Weights of a small text-conditioned image diffusion model: arch unet, text encoder width 192.
Rows from block 2 of the text encoder, named by matrix and row number. Rows with one number belong to one neuron. Each number is 500 + 25 x the weight over its row's rms, rounded and kept within 0 to 999. All counts start at 0. Numbers have three digits each. After the name is the row's rms in percent of the matrix's.
# fc1: MLP up (text_encoder.blocks.2.mlp.fc1.weight, 576x192), inputs 0-38
# fc2: MLP down (text_encoder.blocks.2.mlp.fc2.weight, 192x576, transposed), outputs 0-38
fc1.273 133:512499513484512522508498502502534501514518503510526481524484487482487530456491534496518492522453517518511507498580497
fc2.273 137:488516525531468483515501505506484480502485485533462524452494515525522459521527474527478496475547516487490489500416485
fc1.274 182:480511474532487505517484509478501523545487505497532469502511512507471452496533465517498502490516456483534537459502465
fc2.274 173:499522543506508499489525494494506462464500512524431529471499491478478503518505527491511465530497539500490467541468511
fc1.275 015:491474451497517480488510470513479484496522503526509534520522526510520507486494501499501531483532524505498508437502483
fc2.275 036:513531521503480506563491522492497515523473489420498468479466484488530496513495503502484465511480501526505520511515512
fc1.276 149:512515524519485424499535506475462500543481496581501523540485532516476517507522489467487505452496508500472519485483512
fc2.276 132:494503481508550574469474482499534484471520490454516473473496470472500472491471515489545475511494475484506482511509481
fc1.277 055:463520495487525518512495515524486501551478477474455465514527515514504497497508494536485502499476449491489491530530479
fc2.277 069:543487516512470485462505497475503504450521510522548534489472474495497501499503480454508513487521546509513505478495506
fc1.278 143:516496460504493508509479511525506520541528503462496512505492435479491487509524528468511487534525493459534502440538477
fc2.278 128:496522557509516500491526512450508482493484503572481504488525573504490484493490468522498509495455493553490455550436515
fc1.279 176:487506478510460511524486506527499508493516490423484520487510548516464455507536521550494474489514502505490476498536492
fc2.279 160:496506513494541474471488488460509477513473505572499489501462469533543527504483478443516505507504501509526492514466465
fc1.280 014:520544452513426518507492494511502487498463526490507482509510465528540526512478498475440489457472491513455521464535505
fc2.280 036:482476518474541482527528498515448531494535499487519499504502508454479506502522528534521515501553492505545488481479498
fc1.281 015:486486529482498532527511480522525553515547500498534523542477495494539471511535534508500498504516525501483500465521500
fc2.281 037:499513453515491431490499507492475457502465505469506460439506485491484565522488472493500501476498485503500514493513525
fc1.282 014:498509490487478519512539514509506486523480518474540480508453493480511502502478561533522506484497496491533475482487477
fc2.282 036:522483509485496481518503485485507514485523499484496467496506485496490485511517451456478523492497497541496529466542529
fc1.283 137:536480481496506535498484491523493527522500507591530498502500475473493491529469465488459507490488493511478567503480512
fc2.283 102:465525524518493461485511511466515497481513489438453523498505517533490509482533523517545482537504515509509481504515493
fc1.284 051:518514512515473492471518478511462500519501520483466495496473512482455477462519480546503527521498521502528501500545478
fc2.284 063:484500489482523513542477533496520499468496482504532492494534480519528528557484533464493464481494479506470497500465520
fc1.285 153:513493495487505509508496495496532481505494509567518472483492523475527534446488504512505516486473488535518506455486529
fc2.285 151:512503513531518487487507490488453486513486507487476532499511463524441451512527475505521507527510509476460456537493457
fc1.286 049:520512488489534504528570539550554496530550465528418489518478482475493494506489520449464496519485500521512506446497483
fc2.286 062:480482524502456493473449469436433499453467538483569522480503524508528522489504489536545517476496499485485508552518531
fc1.287 127:442507488509519477496503482451499494520496528505517507507528526499495436517550500516517485534491554456515515511452568
fc2.287 109:549501504483481495491485523559522540462508469533475500501487483510491548481488468501473491498509460555487503490533451
fc1.288 193:535490541525508525503505518503510488475482543486473551521507507511477525551463459508449514529501497497494518536522506
fc2.288 216:475519457507514510514491473493509488501508461531500459472483495480512496444524520498560480467494534502509486482460456
fc1.289 019:457500453484506480511521534534511472488472526483530473489482546507534505502463519519512479476500497492500534456545481
fc2.289 041:553494541510485510486489517487490547538511484511500506496505437509484504494519500474486513490498480527483474510508508
fc1.290 072:538523510482516510473500470492492490492504502544476508500505493525492523506512499524478522500542495470506462455417499
fc2.290 070:472475497530477479541510537508514506494502492485526505498511519489503466490483515493522476503444515525513538532562501
fc1.291 012:506514467551471502518494508485515493472473527447476497499507506529516489539500523463472460464521477499501484497508483
fc2.291 037:508499516473519488510517514528484511530512477492540484530512432475520510500475472496503552486464504487499508494541522
fc1.292 026:520511530529455491474505485504462502519500505514510528479502555520505527497504512525489514520507501493481489500437508
fc2.292 045:506485468463552500507496507500520492488489509468496451512487433459509476510496502457502508470499495511505508480553503
fc1.293 033:473487444446479499487525520473522485480464524546494515519516492468460507521467489481540554499503504542522533468511503
fc2.293 050:524502561555524502507475493533480509511538460459509484498485520531550503467527507515459458501519493476479477525512517
fc1.294 076:446542522476494434512495467522533492523460488448488462498507509544498523492516480464495510524508484483488504508530527
fc2.294 081:556463476526504569498507533470468512491545522544505538484481503483502492502475537538510500484488518514510508506491499
fc1.295 021:494489520428500564517530508503510502467527455468466510516475466483474545502484528478520493473531476533502495498503544
fc2.295 039:483490476568496433501503477499484493522466561512542466498519502505544479506502497504484535520464516460503509500527456
fc1.296 096:508477515503517524510522466513496501490494490506507456499508557496584511518516480465488523441486476474509483422534468
fc2.296 082:506527489506486484491478540485502518523526485510512546488500439510433502465500493538517487527513512532480500575470519
fc1.297 150:547493515492490508481432460488493504496508505561522462487502449506516492470493453496498529512489512512496493493565504
fc2.297 137:473525494503497497505578536521501493477505511488472548486490581506490496528511543523502479498490499502497516489445529
fc1.298 102:520504498541480498471449505476484532486511554516488489482485537539521503506466493503487508523498475506499488489541498
fc2.298 090:494497514461533496549571502551486482501487453514488518510528478466461485499529510497503487466489531491501512510474499
fc1.299 020:492512468502533459513475465510490491465511484470509491464509488511496499533493549494491496473533492492498543471508465
fc2.299 040:518482500517478522504521518496471526526471507496512488515512496490520524492498472492492534515465512507482482502533516
fc1.300 095:518520504532521493509463494511460496514467541507526478504521469525464463503493510503498503470486494529529490529583508
fc2.300 096:478476506486470511475527500499535518486519444493471521503489515475541536500516483509502498520529494479474502477431505
fc1.301 136:517510508495497507490479520469479458480514525450525484523491516469444500470522526490493480501509517498531458500516454
fc2.301 134:494481488510487486525509495554535513509494480564461503488515500520522496560474487517505491503489494499491495494470526
fc1.302 166:512525502508473501517498546484505524493500545525464506528477469542516510494485479531529525498488532509478533524491498
fc2.302 174:467473535508527509487487442523520476504509473519497511454536531506482498519513508500488469524495469446487484490486471
fc1.303 139:552475472450514500508506479525509538482505455480521519500511488550495505507483519541493506493488471543472472485557479
fc2.303 111:475499520548508489492469493457478447528466553532484472462477509448504472476502509459510480513539515457517511506465488
fc1.304 048:496499463498507494485494488534505511485509497490502506516521499487514515499478503494511505513523472490508490525550548
fc2.304 064:526485521497484501507511519456488489526498493496504485470466507530511486496530506503480505489483545523486516478468464
fc1.305 114:470521474471494514512486506488517523504491496551502476477484483455530506504479520505486530505484511520492548500558507
fc2.305 104:515498531512504504484489497478486480507491509483506539524526503536479484512547475497535478489497508481497464528451483
fc1.306 027:501502476498477497505527518507570520484525478469485538518480446515470550533469489492488523505488524521499482537536460
fc2.306 048:488503530493530522501476501476431488499494506502533456497514566493518472479514525492523504499498470480501531442494532
fc1.307 150:487528506493531499502480503506493548526507513548533532505506474469514504514491502475515501501498483546532521474404496
fc2.307 119:519495502498475504519557490495524501475524451489451474505495528506489499476534476529497482535499508456465478527548493
fc1.308 202:531511515515515516486494460522501524514485487491602490494518511509459506451487490512474511496498495477538455563536501
fc2.308 217:493484502480497461505484542477507479475511515532408525515502507514511483542504469518524474504501512526444530503463501
fc1.309 164:469471521506512453455467486517522504524494516512478517501541504501494464469521482455504481538525535470516511507479457
fc2.309 174:523529489504489524586533532505506492480498500508493512501454515504478521531491494571507520476458466533490506483481521
fc1.310 127:473488493491488470504473508523501497498509550523517551456478494540518502511477528498507526495470446533485457534482487
fc2.310 118:522499517500512532485540493479509475501496460472490465534530499446481494471503475505497496502559559476514523482510499
fc1.311 115:477513517514522483518507480539491511539498532542464525491496539534496516486490504495470506484473513502451524505500442
fc2.311 102:521477497491499522468504525460543479466490490486510464486512466469489495511493492533515486500523495483531477483485542
fc1.312 010:493466462506510507511524511511510490504480529549511457530499483476525514518524524525488470502496504470492525511492514
fc2.312 039:510524517496500471506513510507478522490518469445517503520504463477532507537486518451501519464511473527465457443547521
fc1.313 110:486511506483525539497554491455460478485473474563518475508488500462564515466545478502543487495492516505497539508468487
fc2.313 100:524500483535504456496450514547523510546530519441502513509505470519440470530462496507488495522503461489500443504515489
fc1.314 062:490496500524464500491505488499494461510460498518471510488459542517493508532518508511504456491507498485490498539543454
fc2.314 086:495509506466538491512507528508494518486556520502517481522545476478487485473471477488517557498479477521508487471458531
fc1.315 096:464519450518488543465493480513461504498515484559492512513453519483488552469501484514523500515485499513508522529512520
fc2.315 100:535477552485529449545485519492527494506476511456507484498536487509513448553482508500500482482516519490515474481495482
fc1.316 026:485491505507401483507502466517483492526562493485560533468508506509516556512516506501519464493516505530496506537477487
fc2.316 050:525507477496582520500512514490503515469438510495467460507491472476499445516469506496490534472491501472492501462515512
fc1.317 009:501545516466503472551518507473487506522468482478503498541480453489528492468485510481497477486474486532511487470518554
fc2.317 039:482480477505466471497500481519483483465521503458551440507521475505545513526479527491476568471526519501466501498503509
fc1.318 069:504483534501510499511506483494486444511515456508482483500505498501533474509517491487513477494464510489496489492558517
fc2.318 078:494518447492495504513481516499483538484485548510527510499487518512467534509485510501478531512536481529496506511456458
fc1.319 086:528502459509511498463501513507501467464478498558479428488492526497512506499483462482490508481523496511504503483481477
fc2.319 087:481502531496494513529491486485502530523500509448511572511503452505483497475526544527520497523480497501490505511514523
fc1.320 127:493505499526464489482507507511512552472476492533488484474477491531433491512500485474497489517502526525499514471457498
fc2.320 105:510504505488535496544503497484493493537536528503484552515550519475519495464502510518503517498485461479481491518520525
fc1.321 039:566505463499481482522553510489508517447503498511494441524506476496472505465466540511515516474516527502502491453486485
fc2.321 052:441488530496506518472466487517493498541503494487519539476482521495539504530521471484489495522486493501486529539529514
fc1.322 129:493503540515488470508469527483498491483528523452545539482514477506539514508486537511521452505503483467509488496516511
fc2.322 107:513512468461522523490513472533530513517479489556480448501487529505453475502491449492494539498508517511488503528475486
fc1.323 017:477469506499508500512504523489499497507546471502506445456519483435475482515524510452486496497486478479537502482572457
fc2.323 041:528523466479472471491514489526498529489455527461500507545480491536539560510457507539515513493518518516483509511476543
fc1.324 122:520524493478465500460460492501481532487502491556541500491462544518472516487521522522542527498491521542459437499516475
fc2.324 119:475510496526502483559520499506531461537472521496445526523514503471497458498495495460493475511517483481527557526434504
fc1.325 045:487533517530501509485471501489503476501452523505521490496492513495551546548511506516510491493486493442527524504516530
fc2.325 059:498460481479498491515535490517486517481537467494496489503515488508451451459498494489481500497509510550480476474489473
fc1.326 152:440513468493490514475509515536492513479532496474578510520475507487507510489484531473515483475492490537513540500415497
fc2.326 145:560459538474514481506472480479522487510454509521427498466541497510487492505523453543471508531511516477483465495553490
fc1.327 167:556511499517550530482475518508509519512485541495474475492477489482487546485469460476503503482523512505496537495456522
fc2.327 150:477516493501429465500512475499512503501525474523499548487509518526493473508534531530503487513455500507498474514509514
fc1.328 097:517499522505508473524516510478483453495501479438491525471497465523491478473497473494476502505524486498502483576546467
fc2.328 083:467499483493490532468479491531519530522485543545506483539497541495500501525498508503524511522458523506490505444449526
fc1.329 048:498510530484532495494502491520493496512440499494472501490471477511469481494497497488494540490514440482522496518522509
fc2.329 063:500487467510449507507503515454506517483562508500525495508530518499527534508487504512493475499497559532482497489485499
fc1.330 144:494499495446522516515515499502496451479519524571486532540523510472476455530526508485477479512498479451509500523550501
fc2.330 123:508513500564482481486487490504515550513496467458496473465498476501515531456479484513526516526521540524496495494476482
fc1.331 020:501485481504508495527518521527471468474508505487508496487501465507468514562488524560507517465507519483502500495511567
fc2.331 043:467517497475488506485512493472520539517512489490497506498507524490520487461509516435487533510494499506503500490507469
fc1.332 054:513488481498545483499503495509492482493512464492541458475511537521482448469482515507486490418506494510486481521492426
fc2.332 059:501511514502461537512480520487514518494479531513468534530485461466523543510506499503513515575504509495508517473506585
fc1.333 032:458475470529514500477456514504494486498498526520560465475497535540544480531475489503499461493486487537536506521530518
fc2.333 049:551522522465480496525548493492493510513500486464466527517495458476482540480534521502490555504528510472467488464471499
fc1.334 125:491504473493481522483495505509500560435466477503513488488497513524470444504506488554491491504512496511504523500517501
fc2.334 112:522516520519542488519489462484481431561523538504461515506508489493506536480509495437518506500521464486484454500488465
fc1.335 091:494467535472496484526476517486502455489517490509535447514458494495466487505491493491535512490538513484529437496526507
fc2.335 087:503516474550485514456517476505486530482472517512470544495532523496524481507503513500471488513465504501492540487465494
fc1.336 166:479481497508504475510478497483518521526495526575483523489508477512517465516513480504496524524498521486469540441449505
fc2.336 176:524511489524532526492502472531495499504506465503490494510500532492463491476510495514505464513472487488550454548496471
fc1.337 051:504523488511492474515479487503497528499501487463389428529511460498463512476491508548480501501492499517480502517528490
fc2.337 066:495486492467500547491535521490501476495494509534597568471492544512541497538507491444510494501496491487522503482489514
fc1.338 013:464500492515457495507532512493522508579520519448517452506533492510537513517473491513469498500531476515486520503492495
fc2.338 037:525508512485499478539493505502474516434490507512512509504477434515507525520498528461496527490489519525483481474554530
fc1.339 103:451501490517518456493505535476483504478515495447464504490487519492516443529491489504508479536533539509536482490460486
fc2.339 083:530510520492474569508513479534537495518474516540496501526504485512477526484521510518476483465477461499484521503530509
fc1.340 147:570513467471495524485486481485476531526462480492560470506524500545476487533521495481474463479491471495508514502479534
fc2.340 150:461490546538475468505509523500513501493521527516428558494499500465515479470482523506501515535504554515502504505509472
fc1.341 027:525518499465519541517511494479520490497533490493500522488542500527500512529490495483525505527502533452425452487523488
fc2.341 045:450483505513476461501500502520479508500498505494520466517467504468517489491506504498472503471498476533587531525488509
fc1.342 037:501505464492491519502499523497470519485515479535531500482480478453490522496452552499496554471529495491467506441580494
fc2.342 060:481502534496506494514518466497524491508491494453484479540532534526515485513533458480489454524505499521526504538455501