config = dict(
    cond_dim=256,
    text_encoder_norm_position='pre',
    text_encoder_head_dim=32,
    text_encoder_bias='none',
    cond_dropout=0.1,
    activation='silu',
    scale_shift_norm=False,
    attention=True,
    lr=0.0043,
    nesterov=True,
)
Rows from block 3 of the text encoder, named by matrix and row number. Rows with one number belong to one attention dimension. Each number is 500 + 50 x the weight over its row's rms, rounded and kept within 0 to 999. All counts start at 0. Numbers have three digits each. After the name is the row's rms in percent of the matrix's.
# v: attention value (text_encoder.blocks.3.attn.v.weight, 192x192), inputs 0-191
# proj: attention output (text_encoder.blocks.3.attn.proj.weight, 192x192, transposed), outputs 0-191
v.139 104:520446486436531443551479490471562619553485494477498411554555450462498463545503558500538556518542449506486584457548499471504551456491592474548431535477571485510373536514492496492483502487561459469524510570342503466400509568481523503580422447664467535503488522529452441545493504555450479459481504510525418526553465471522417506538546553404487442461524504489466497516581435542466520554476560520475413576480446518600478469443517534584582430489511484549530476534548434491508549559497515442540470543527493501484326523478381509543592444570485411514402499539479490522554510497473461523
v.140 098:519453522521536480541523468509517526499542530591433477564561467576462493508479501503555562434500473522424524541430461499443472398508507434516686488504497528530478509551491540488453514494485441585509476436595523524639589490495558471516467500414423510491499438534567541463553466586494449526422508430556582462482491481463546567463381553613491470466362510465462484569526582486533501497434507552465506350450581518506510403457508478449484466503491456537503568501473526554444496421449474454492532519542565556541581595450420490494516435502519456456525507473561486514493498414539526433
v.141 094:504547559535457461560489436554540467546449495578560487442470431524515510436485563550539524461450497508423476507479443489433464632423419564500472508440476531559503513551477466498555470475402502453603488442519519548598654444495537517484523503521413485434478514570569419509494282511480509536495545446497487478550509459559566499509526548425474528442553388464413541488497491493439495524425489500444474532529482448509481554505546580587440486511494532497486529456468462509496476489501471605478528521478417520603571431461425467474572468420514549516515425482480508537506556433493543591
v.142 088:568552439465456484504536571537447504537504510421507543450531491572564585537536582545453414517449509486519434479359456442517446534440478539543428501443499485534487468452466562456534522597497433542560475535471391510414517473511525540476461489518478510429434601557614540452470481478484523421476420598441429534521531506506499478490536519477509579488465498492549507470538417512544512579504511425480531475491538445513461581581497608605426526589463586491461524515496505498471518522522483410470521494535303560433678520494496481486468453449493510516490498455531535530490459495507523529
v.143 092:495543437497480497559527528454400495474434503481600478532374417448559559565432485499532500434489490448590458548508466457474473538478471603527458419542490493536493434549510449434467489482480554523552512487560548450549502443512473404518621374447478546388377470386585498484578470506430521500458521421466533482477521522536579514458526468523506482506569514518523515465575522464609415606603532545474489586466540438528533370434464550510426521544522463435456512535528460576569511473498527458558533386501450522458502539558526508535467436459508516473546510507467517503514486536524483544
v.144 095:524565586554496450485516559540500471485528530374406555510443515426538537615433486431497529552463529470517520565527430478550354509506521521522459530525477460499526508497492447462517488522593484561461483436421493570486531405498605474573355518484456446494475507455437532447492469514520515469466458477457554497344618456469463570492531513413495589487539510487494481502577484529521487388400487520475528521543574460466504504501551402493519585486543590633452491554462560479537531520498525520444527478526529366576478474594500533511528475505550503471499480486506489554457559455548458485
v.145 120:506466524444534503486506568514511413479460547480621455443535584431540562455419534498444540511547465543453563421501575467554339440459482440454524497573528474560512522449522462527504475567529425422493472536481515531491476518494505450626457478509494484468542492575493452458579511458490505434512585494596477507424393483482589517550488482533510471480518576536571532588445519416532507550481445547516522516468607523451477510549493472492465541499442407451477475494502546511471437560498685481479569577462475506456609509439561466520448433550535458493435576426476489521546588442486467492
v.146 093:549485490558553549530548486529624513559515534500551439437442494490479481508439499462421488497480477570472483514426446519467442547500482514450383473475533410571453421628475486589469484488542572568517492512628546459538474490566461541516520586427533563520456420455501473428520446490471440551477600532450544564373539477525512493529520428500493560452503461578451599440442474428444477542502488510469510528441528460433504568470373471437505500548524406483451482499510496555434515521391471527542420577474535507456441523577537492541496469551529547603507527498495561478617552457546537489
v.147 102:340417535478507494488467501495470513511532463512355583505475421487452500533490531494530557554501517511526398441459489508520373562471543479439553516405464418503556491408416507516508533472536504482506506552484407526548514488516480458426567499559466436451584479412595500472582631499528513519496459587546450500435521481484595551535549495421534517520484478512488563549514512481460430450697518397485479491520499570493464480523528505527509509500563543480549499484531497457467526463563385531438512657472459494486484585509494501534489530509502510491516493508537494449631517539456497508
v.148 098:520513455463546518575550529466570517558523539533484312507503447437523512502492513526523398501458468486432509477385547461476490569546427479482402501566433451529526497522508573468516486431576654560495410423431555544468415520498461512468492545484389494481441539594470455586523478474514508458509619442569482499515442428537536536485512584490547486504457470515488532534406454501617513614490479433521462466543539460500475449502492460537510463503471593519428516497509497534516508552457495525484512530531539548584567441577500457453495563485473486508426581472615487550620475478488516475
v.149 098:391510502548485417487498438523522535521477500417571466485515511442539457489479407535560513442519458493545506552489496523491400521463501505452452472495480573508475526508519537462421492383520498554535499462612578594394469499535521434453573564471497566505452463469517498440528531571531539489497601459481474535427478390447598519542557517413531460536522419552444497481505477464514517488609584504549495486474445477472509534473476471526508570595521516534491572520607544543527489491387625455475555605419391358475523504440556511504529515534451517510454452481474454494627533497506530554
v.150 089:475545529559480582508464437500474514461486429459472382494523432567465485593618461575466502572454540491486394547581453504503520535450510604437536527465521498506526529494549513506511494475496534430401560584454411451484623542490498512486450475613515515447518490467559549452515495519519446541496409443501584476472479472542460437498463529547468467520362483465523440542501412493540503513386506558494548510614501568478503489531481432575544477649464500531556532519530405510436475524477483431496516481467485399487446559537579515542596494530523492473453452589517505489464429514424423531
v.151 120:527497530474527511541444464472475502510504520642491471437456442490505526535492519457441559440490509546466484369679578488483578499511535456474361622458511516481498430483475489513539500552463432411504509373576582567512533563471446491520528484464533508537509459484667467434619542466546508480463341516502520496536499501518661481517470541535470518563462508472501476511435551490410587516513460541509508461588534530444524402529499524513540480501505458507478500422521517467479444496508497479504503431488554587521496569406463496439494487518464452516527549526476513533447512442498440490
v.152 085:463489489530522415515451520507492527497598503477559523424412448455424491510515530550552410478430540554510475531606457475486481390476481510522590478560506518509451460398485508419415485480499522590480581512610581441415446511482435430570466472480492468465479444470569563456456500515526542457529473445537507464352467503503579515499478499498489472526538565442541432510479563527497542486642547495532523541542543539566491477470441497506413568482501467425439492539484444602570492591552549399503576459523559531484534517481544480527552523470557453516350481457492537574596504540475533559
v.153 096:477516522572536485468460416556444532505427443576503523641556549561516491474485489518515441498497491505493478550463486548467615469518519520466504514518520458567490515584489485523440475485458543512503505495553415457538476506563510492469528554528506478436474500575619600499453516436553541555526525493579501486544508435488392497543601480405476496548534454522515461440549501453540481594565489514458468464506354375532447497538610338476478435436470468495492555511457535347461540508541506501557551449503503501517419426499527425580448460531517461440496442463552465511496526503512599608
v.154 084:537532569510532485427458461509513406461453501527543509490513488519534499538539455518481541472469498511511528464359392462522318514479485477388751539474517502491436481471512479480419530477546554516527495521523460479499470509542472566502489513454624475433507504497471567450491577514531466514525312490494528486499484487513469494521473491525543481564486472553556488521546522456542520512581502573497531572434436464502471616526481500589507516574523506548563527493457458467447461386468563431450528475479492540550507422428522447565431470505503499548494544574469536528488424538472579502
v.155 117:531505476496548465449477490490477498479488476437515513460539541520458506589487513574510445484530479426483535578459527558545426603462473551450488542468464471441472508388572513560493538470515518444486490463546481563500499590481552587488455489509532573476633458495537535438487437491575470502484621593460523529566474561516616502576474440579489571361444427497516479535496485484616554483599543521500557475388513566519510500510410447494474535447457465416504533523421514514579526463411376542540501477434454438481522503470533471492487520492486447484604560427510471571460560456504621493
proj.139 109:537540506541466567434559577544397442457510521490527585434474500530514520492539504526456437475479625530508436482553527474533439566523453484489586457463394483498575529480495497478482480484481531510485490399603479474487494483539511421416607545391547466459505457457595572455524459471571511513505443473512602466437490489484488527460464453585537538562439508479532509477444563447510511456473472454552599416513539435429563534520528470413424564552523512429443460483467567483501416516554572556462508506480561598536571410525607505427404532429438565468557540444523560457499526505456479430
proj.140 094:501523428431438526455476522471482480453471479392649491423428493441619499455488504517477469542475539478545497443547543516534467560539473499489424559478479479434532476491506472450533437519528533481444506516467495466360446538523416527543565456551567486526496537438445422528503509455528578480541443578479425474488545523509436461538555465443556489609614483507489524430525407464419494495582504481569507590521427512463486602483460557527459544516501512437536469461553472465526506610579555556458511512468427484448426402599621519522436561528490565590436469511473545490547493573488498528
proj.141 090:530479437423518552462489553428506513469536498449471504573512543475514522508512399452496506527508476483530544516478564496546493424605576417548505483536487456467471453440505524559439519531611515520361456535500456466393337512459462465507509521415554498568506451438425631502467654492571455448483509533564497484440521529420456530476463409603542460558459581528566433533525484501514521516563535494510534496499507580506491430460489421378522541503514493540493519537548518523530496548506539432475462471504535537399418610583572519553433494564492445507499552494541474479473464519490462420
proj.142 083:469449578514587525484472404476637442452484472568502458514487506424447433457436437455586592475543453503459541515556521551471554461524520485492505485532512505449520539466523451577440478395489570455436487455538586513568511506484423514514546500450520484581544390455410447568428536516579426543572560392575563469463474491475533516517470509558540439490539492523479483556434561495466502458524483586547518508530449557483486423450536405398523450420535439531524521533549486477521495477520519598527470508450700456579412502555484516556476549559520493507508511554491453446462547488496472499
proj.143 080:468438505467501488422467459521582482528569473516441490481628602556426509401529481470445442552496486529406527428561555573542479471516588431476538578454536496477543524443464562573533509486507394458433501459469483530451497599517531538470426620511536441580579542617395429550401482493541428487555467541503460486529491493462409489543450519459473510517458500511500481471434457543385583401407515466516535425494481562472467602477485527521550481439456501539492499464482507453427473557447514542447455632486585519544463450439524502459521563558474492514435500518542524494547515490502519484
proj.144 109:465435383446502595569535450474440535538503474535597510514513491531495501488560526493514495441526485508526476475562624585488465512467474471444559465431507548534508496524519581492470506458392482474505544540586514384491496556541357486384646432519488501506465455543596449565502476512491493509500480517507467473594447556516499420518397488568530523546490501530498559514433566492495458517527504514501438475472515521539486511426496656532411479497492463411531475450571484439483428464529516556554489590483554677445439462419488454520483465464479530490543512539532533456581464510469487557
proj.145 153:502503457482412498522534442446451584507553429443504521599425323558549483568539529526492469450483511476523463561583496516458520548558519504504523526387447539415539451502474555439486533438455529580515581426535424490446520477502509493468611441454491522570444518471539539561402448542488485485450389482489570515526584531456390494471513606482542598503395449507426456463577524523455495442488537461539497433504452461572498577488500464525497493539513618493510505496518481495484563473591480533490445537534568568515369417547479581496465567467463537524508452502525529486564469498450526520
proj.146 081:451496515439412457428443537499329489455485466505452535546571518456553564468541461549556514454514537476549560499562579470518552501518539481541596532494437597445578547457529516434538494515474495452482530481443477501490498526460585446527474448556476420485560572525484563531484521550547565454485380472546452417619455530504460503429490540484531447552486526458573389574556519528535506480501501463523488427532465514543504460508569509593496514446470569546561517485453565470574460484585528478408527443583451511562540463380484489444518541443421488357472448556470442523453459573455475502
proj.147 086:657555459492492502525530539484549494517455511486640421499531600525536507474438453439445508487521486501467600520575514491463578482527482525556422495571566574457426494578569474514503479481467469527486487394502569462448505493472515534546459476462538555511402522604439493515443339503488499481542515392476551528570555531520431411485488467573477517507538537508478431407472481547548543490374482548505512511517553452517505533431449461433494494497413499508441453592437507532537464542451622479548465397508550528521472409532519549479514458451542444511517474470458459549420449426529507431
proj.148 095:471469562559402518411489500563443489471474458510501655495489523605522470437556490536475577455480553498554496523530432525526505440548609538497586471478557545479507525463536435569457498589459373461507581622497430529521561494485544489571482441514612498475547502394477559439484553545469482518487432592403497522529515523426470461488497385516459506507517523473537498489618546501405488397501512529483567533470504515465491545515511561497496516448521400473597504455501488474478482415520469467483490464493429460430445579493496524573497404521511549491544474519385527436395543510502494531
proj.149 086:676454478470538600552518531472497491500524569533441499564497496544451511519559574449424455538429513503444491446521494477522502547533567485524527476526544417508475460506494430527565526581482485441433529485406394404563529534473455506530475444535477469498501543505538538537483439448418435543523460532515552459576504573613440504456472484574510546482555619494543503506465563511469486500412458518437518517539644539509456474547518543461518426420453496438471407489365472441460493501571475554540452462564621590505466473612475506540461507482538426447536571542475521550432488508481479488
proj.150 084:508447503439524457501520542458520467531523561569470624480461585463492456442414556415532464479532436514537574488427531491484474437591509400559470466574485536498427481482438511473533495504484474479617352437514589514564429444519509511533496491404485477538497547536449432527489522505487552461539608583530396522522538552467543547437508455444517514504643496520458532426494553530511473532581494490503422521410483444550473526484496492468501505381546494480549478477449562458595529452526516560550452455576491497550544431419404532435419505482493472549569601447473507504499528520584550459
proj.151 107:481482443517449505490517547482506544463510488426506487552515566463582520447457538527520491537556531452477541593415465501543439488493451530522644385528447447482506580526535532463435453426568579567518481630444384421464442417535503500507490499518459452469499565492390568544328474566487508531497605420531444490488535488503358555511554463467511508445528466483427480506616471516552429470462527471507471516473489502545527568449530461480450536488465562475474494565432500567558545556481573491501492484522450459463478452565544511566572471477522544514530388451538471432545484558503564462
proj.152 088:489508501448413555484529479488490515507385488444508499572568556531626531485460523456413600547554476469485562405517543556534446643501533481532465516428491464489515548602497495520526544464486477435514457420447441525497517538515536539430598474488521498508515555545540462505547421529430456580423480535516454531588500519495409498521507518506550614497495477556473576488531485468494445431422527550492476476485519479473519543483522477508552428547514500573525456432455532352453503415494578629492444607483534534501388473559535546499462481502441520452640503516485477415517480423535456437
proj.153 096:538497518455493499511554540422582464507568545491481480347494496475451503488540464483511499492522494503468518443486510491482438490498510542533458535471540523452463491426498467465549524526477508452508456495447547545526530495468476518522476466508497559583516515440365326530555504517432457403500487495439471506452498563505609496434390498578520477468458571483479574542441461562469574414484535468588476527479631604464508478484377638547538526587536551524543496484581409590571473474452488501487412509443490448469573588490499555436510497504474536600514570542457510514504511492498409408
proj.154 081:454468434477458481558502502452476581560526431481479542488501488454483545446431530450506540505591519489520499521630603563454629508484524512598265505479481492518542509537493512556594508524481445447445468482504502486466538521489538448485493466533399552640489449504542431531494395475471540476498624484510507524479551523499498480479504481527457536431574490479450561470424494493491426502445489440475458446594549499519517384473516478421502490489440492470450513530524536485548556581575477555545481552514568544453521569561429545419524533487505476423487388453530429468474513473507416528
proj.155 166:502534519495495570561455434465502469463512469612434506524460556504503464407543476464443469518415507546480478505408442485443594431572482538530407426557463589562520502543443482506515466541530500504504537597444556457565539391537488499458414573519520469460453526500478496508479561445472551473599505458428473503462473506487535459468509570446516418565540557500505513491403455420410481529527457470539434565567439495472450450540548477478520483511451510561529497498495501444409474484564484386483477476555447411479632492514442546487467542527592511481378443563431471359458451548474415536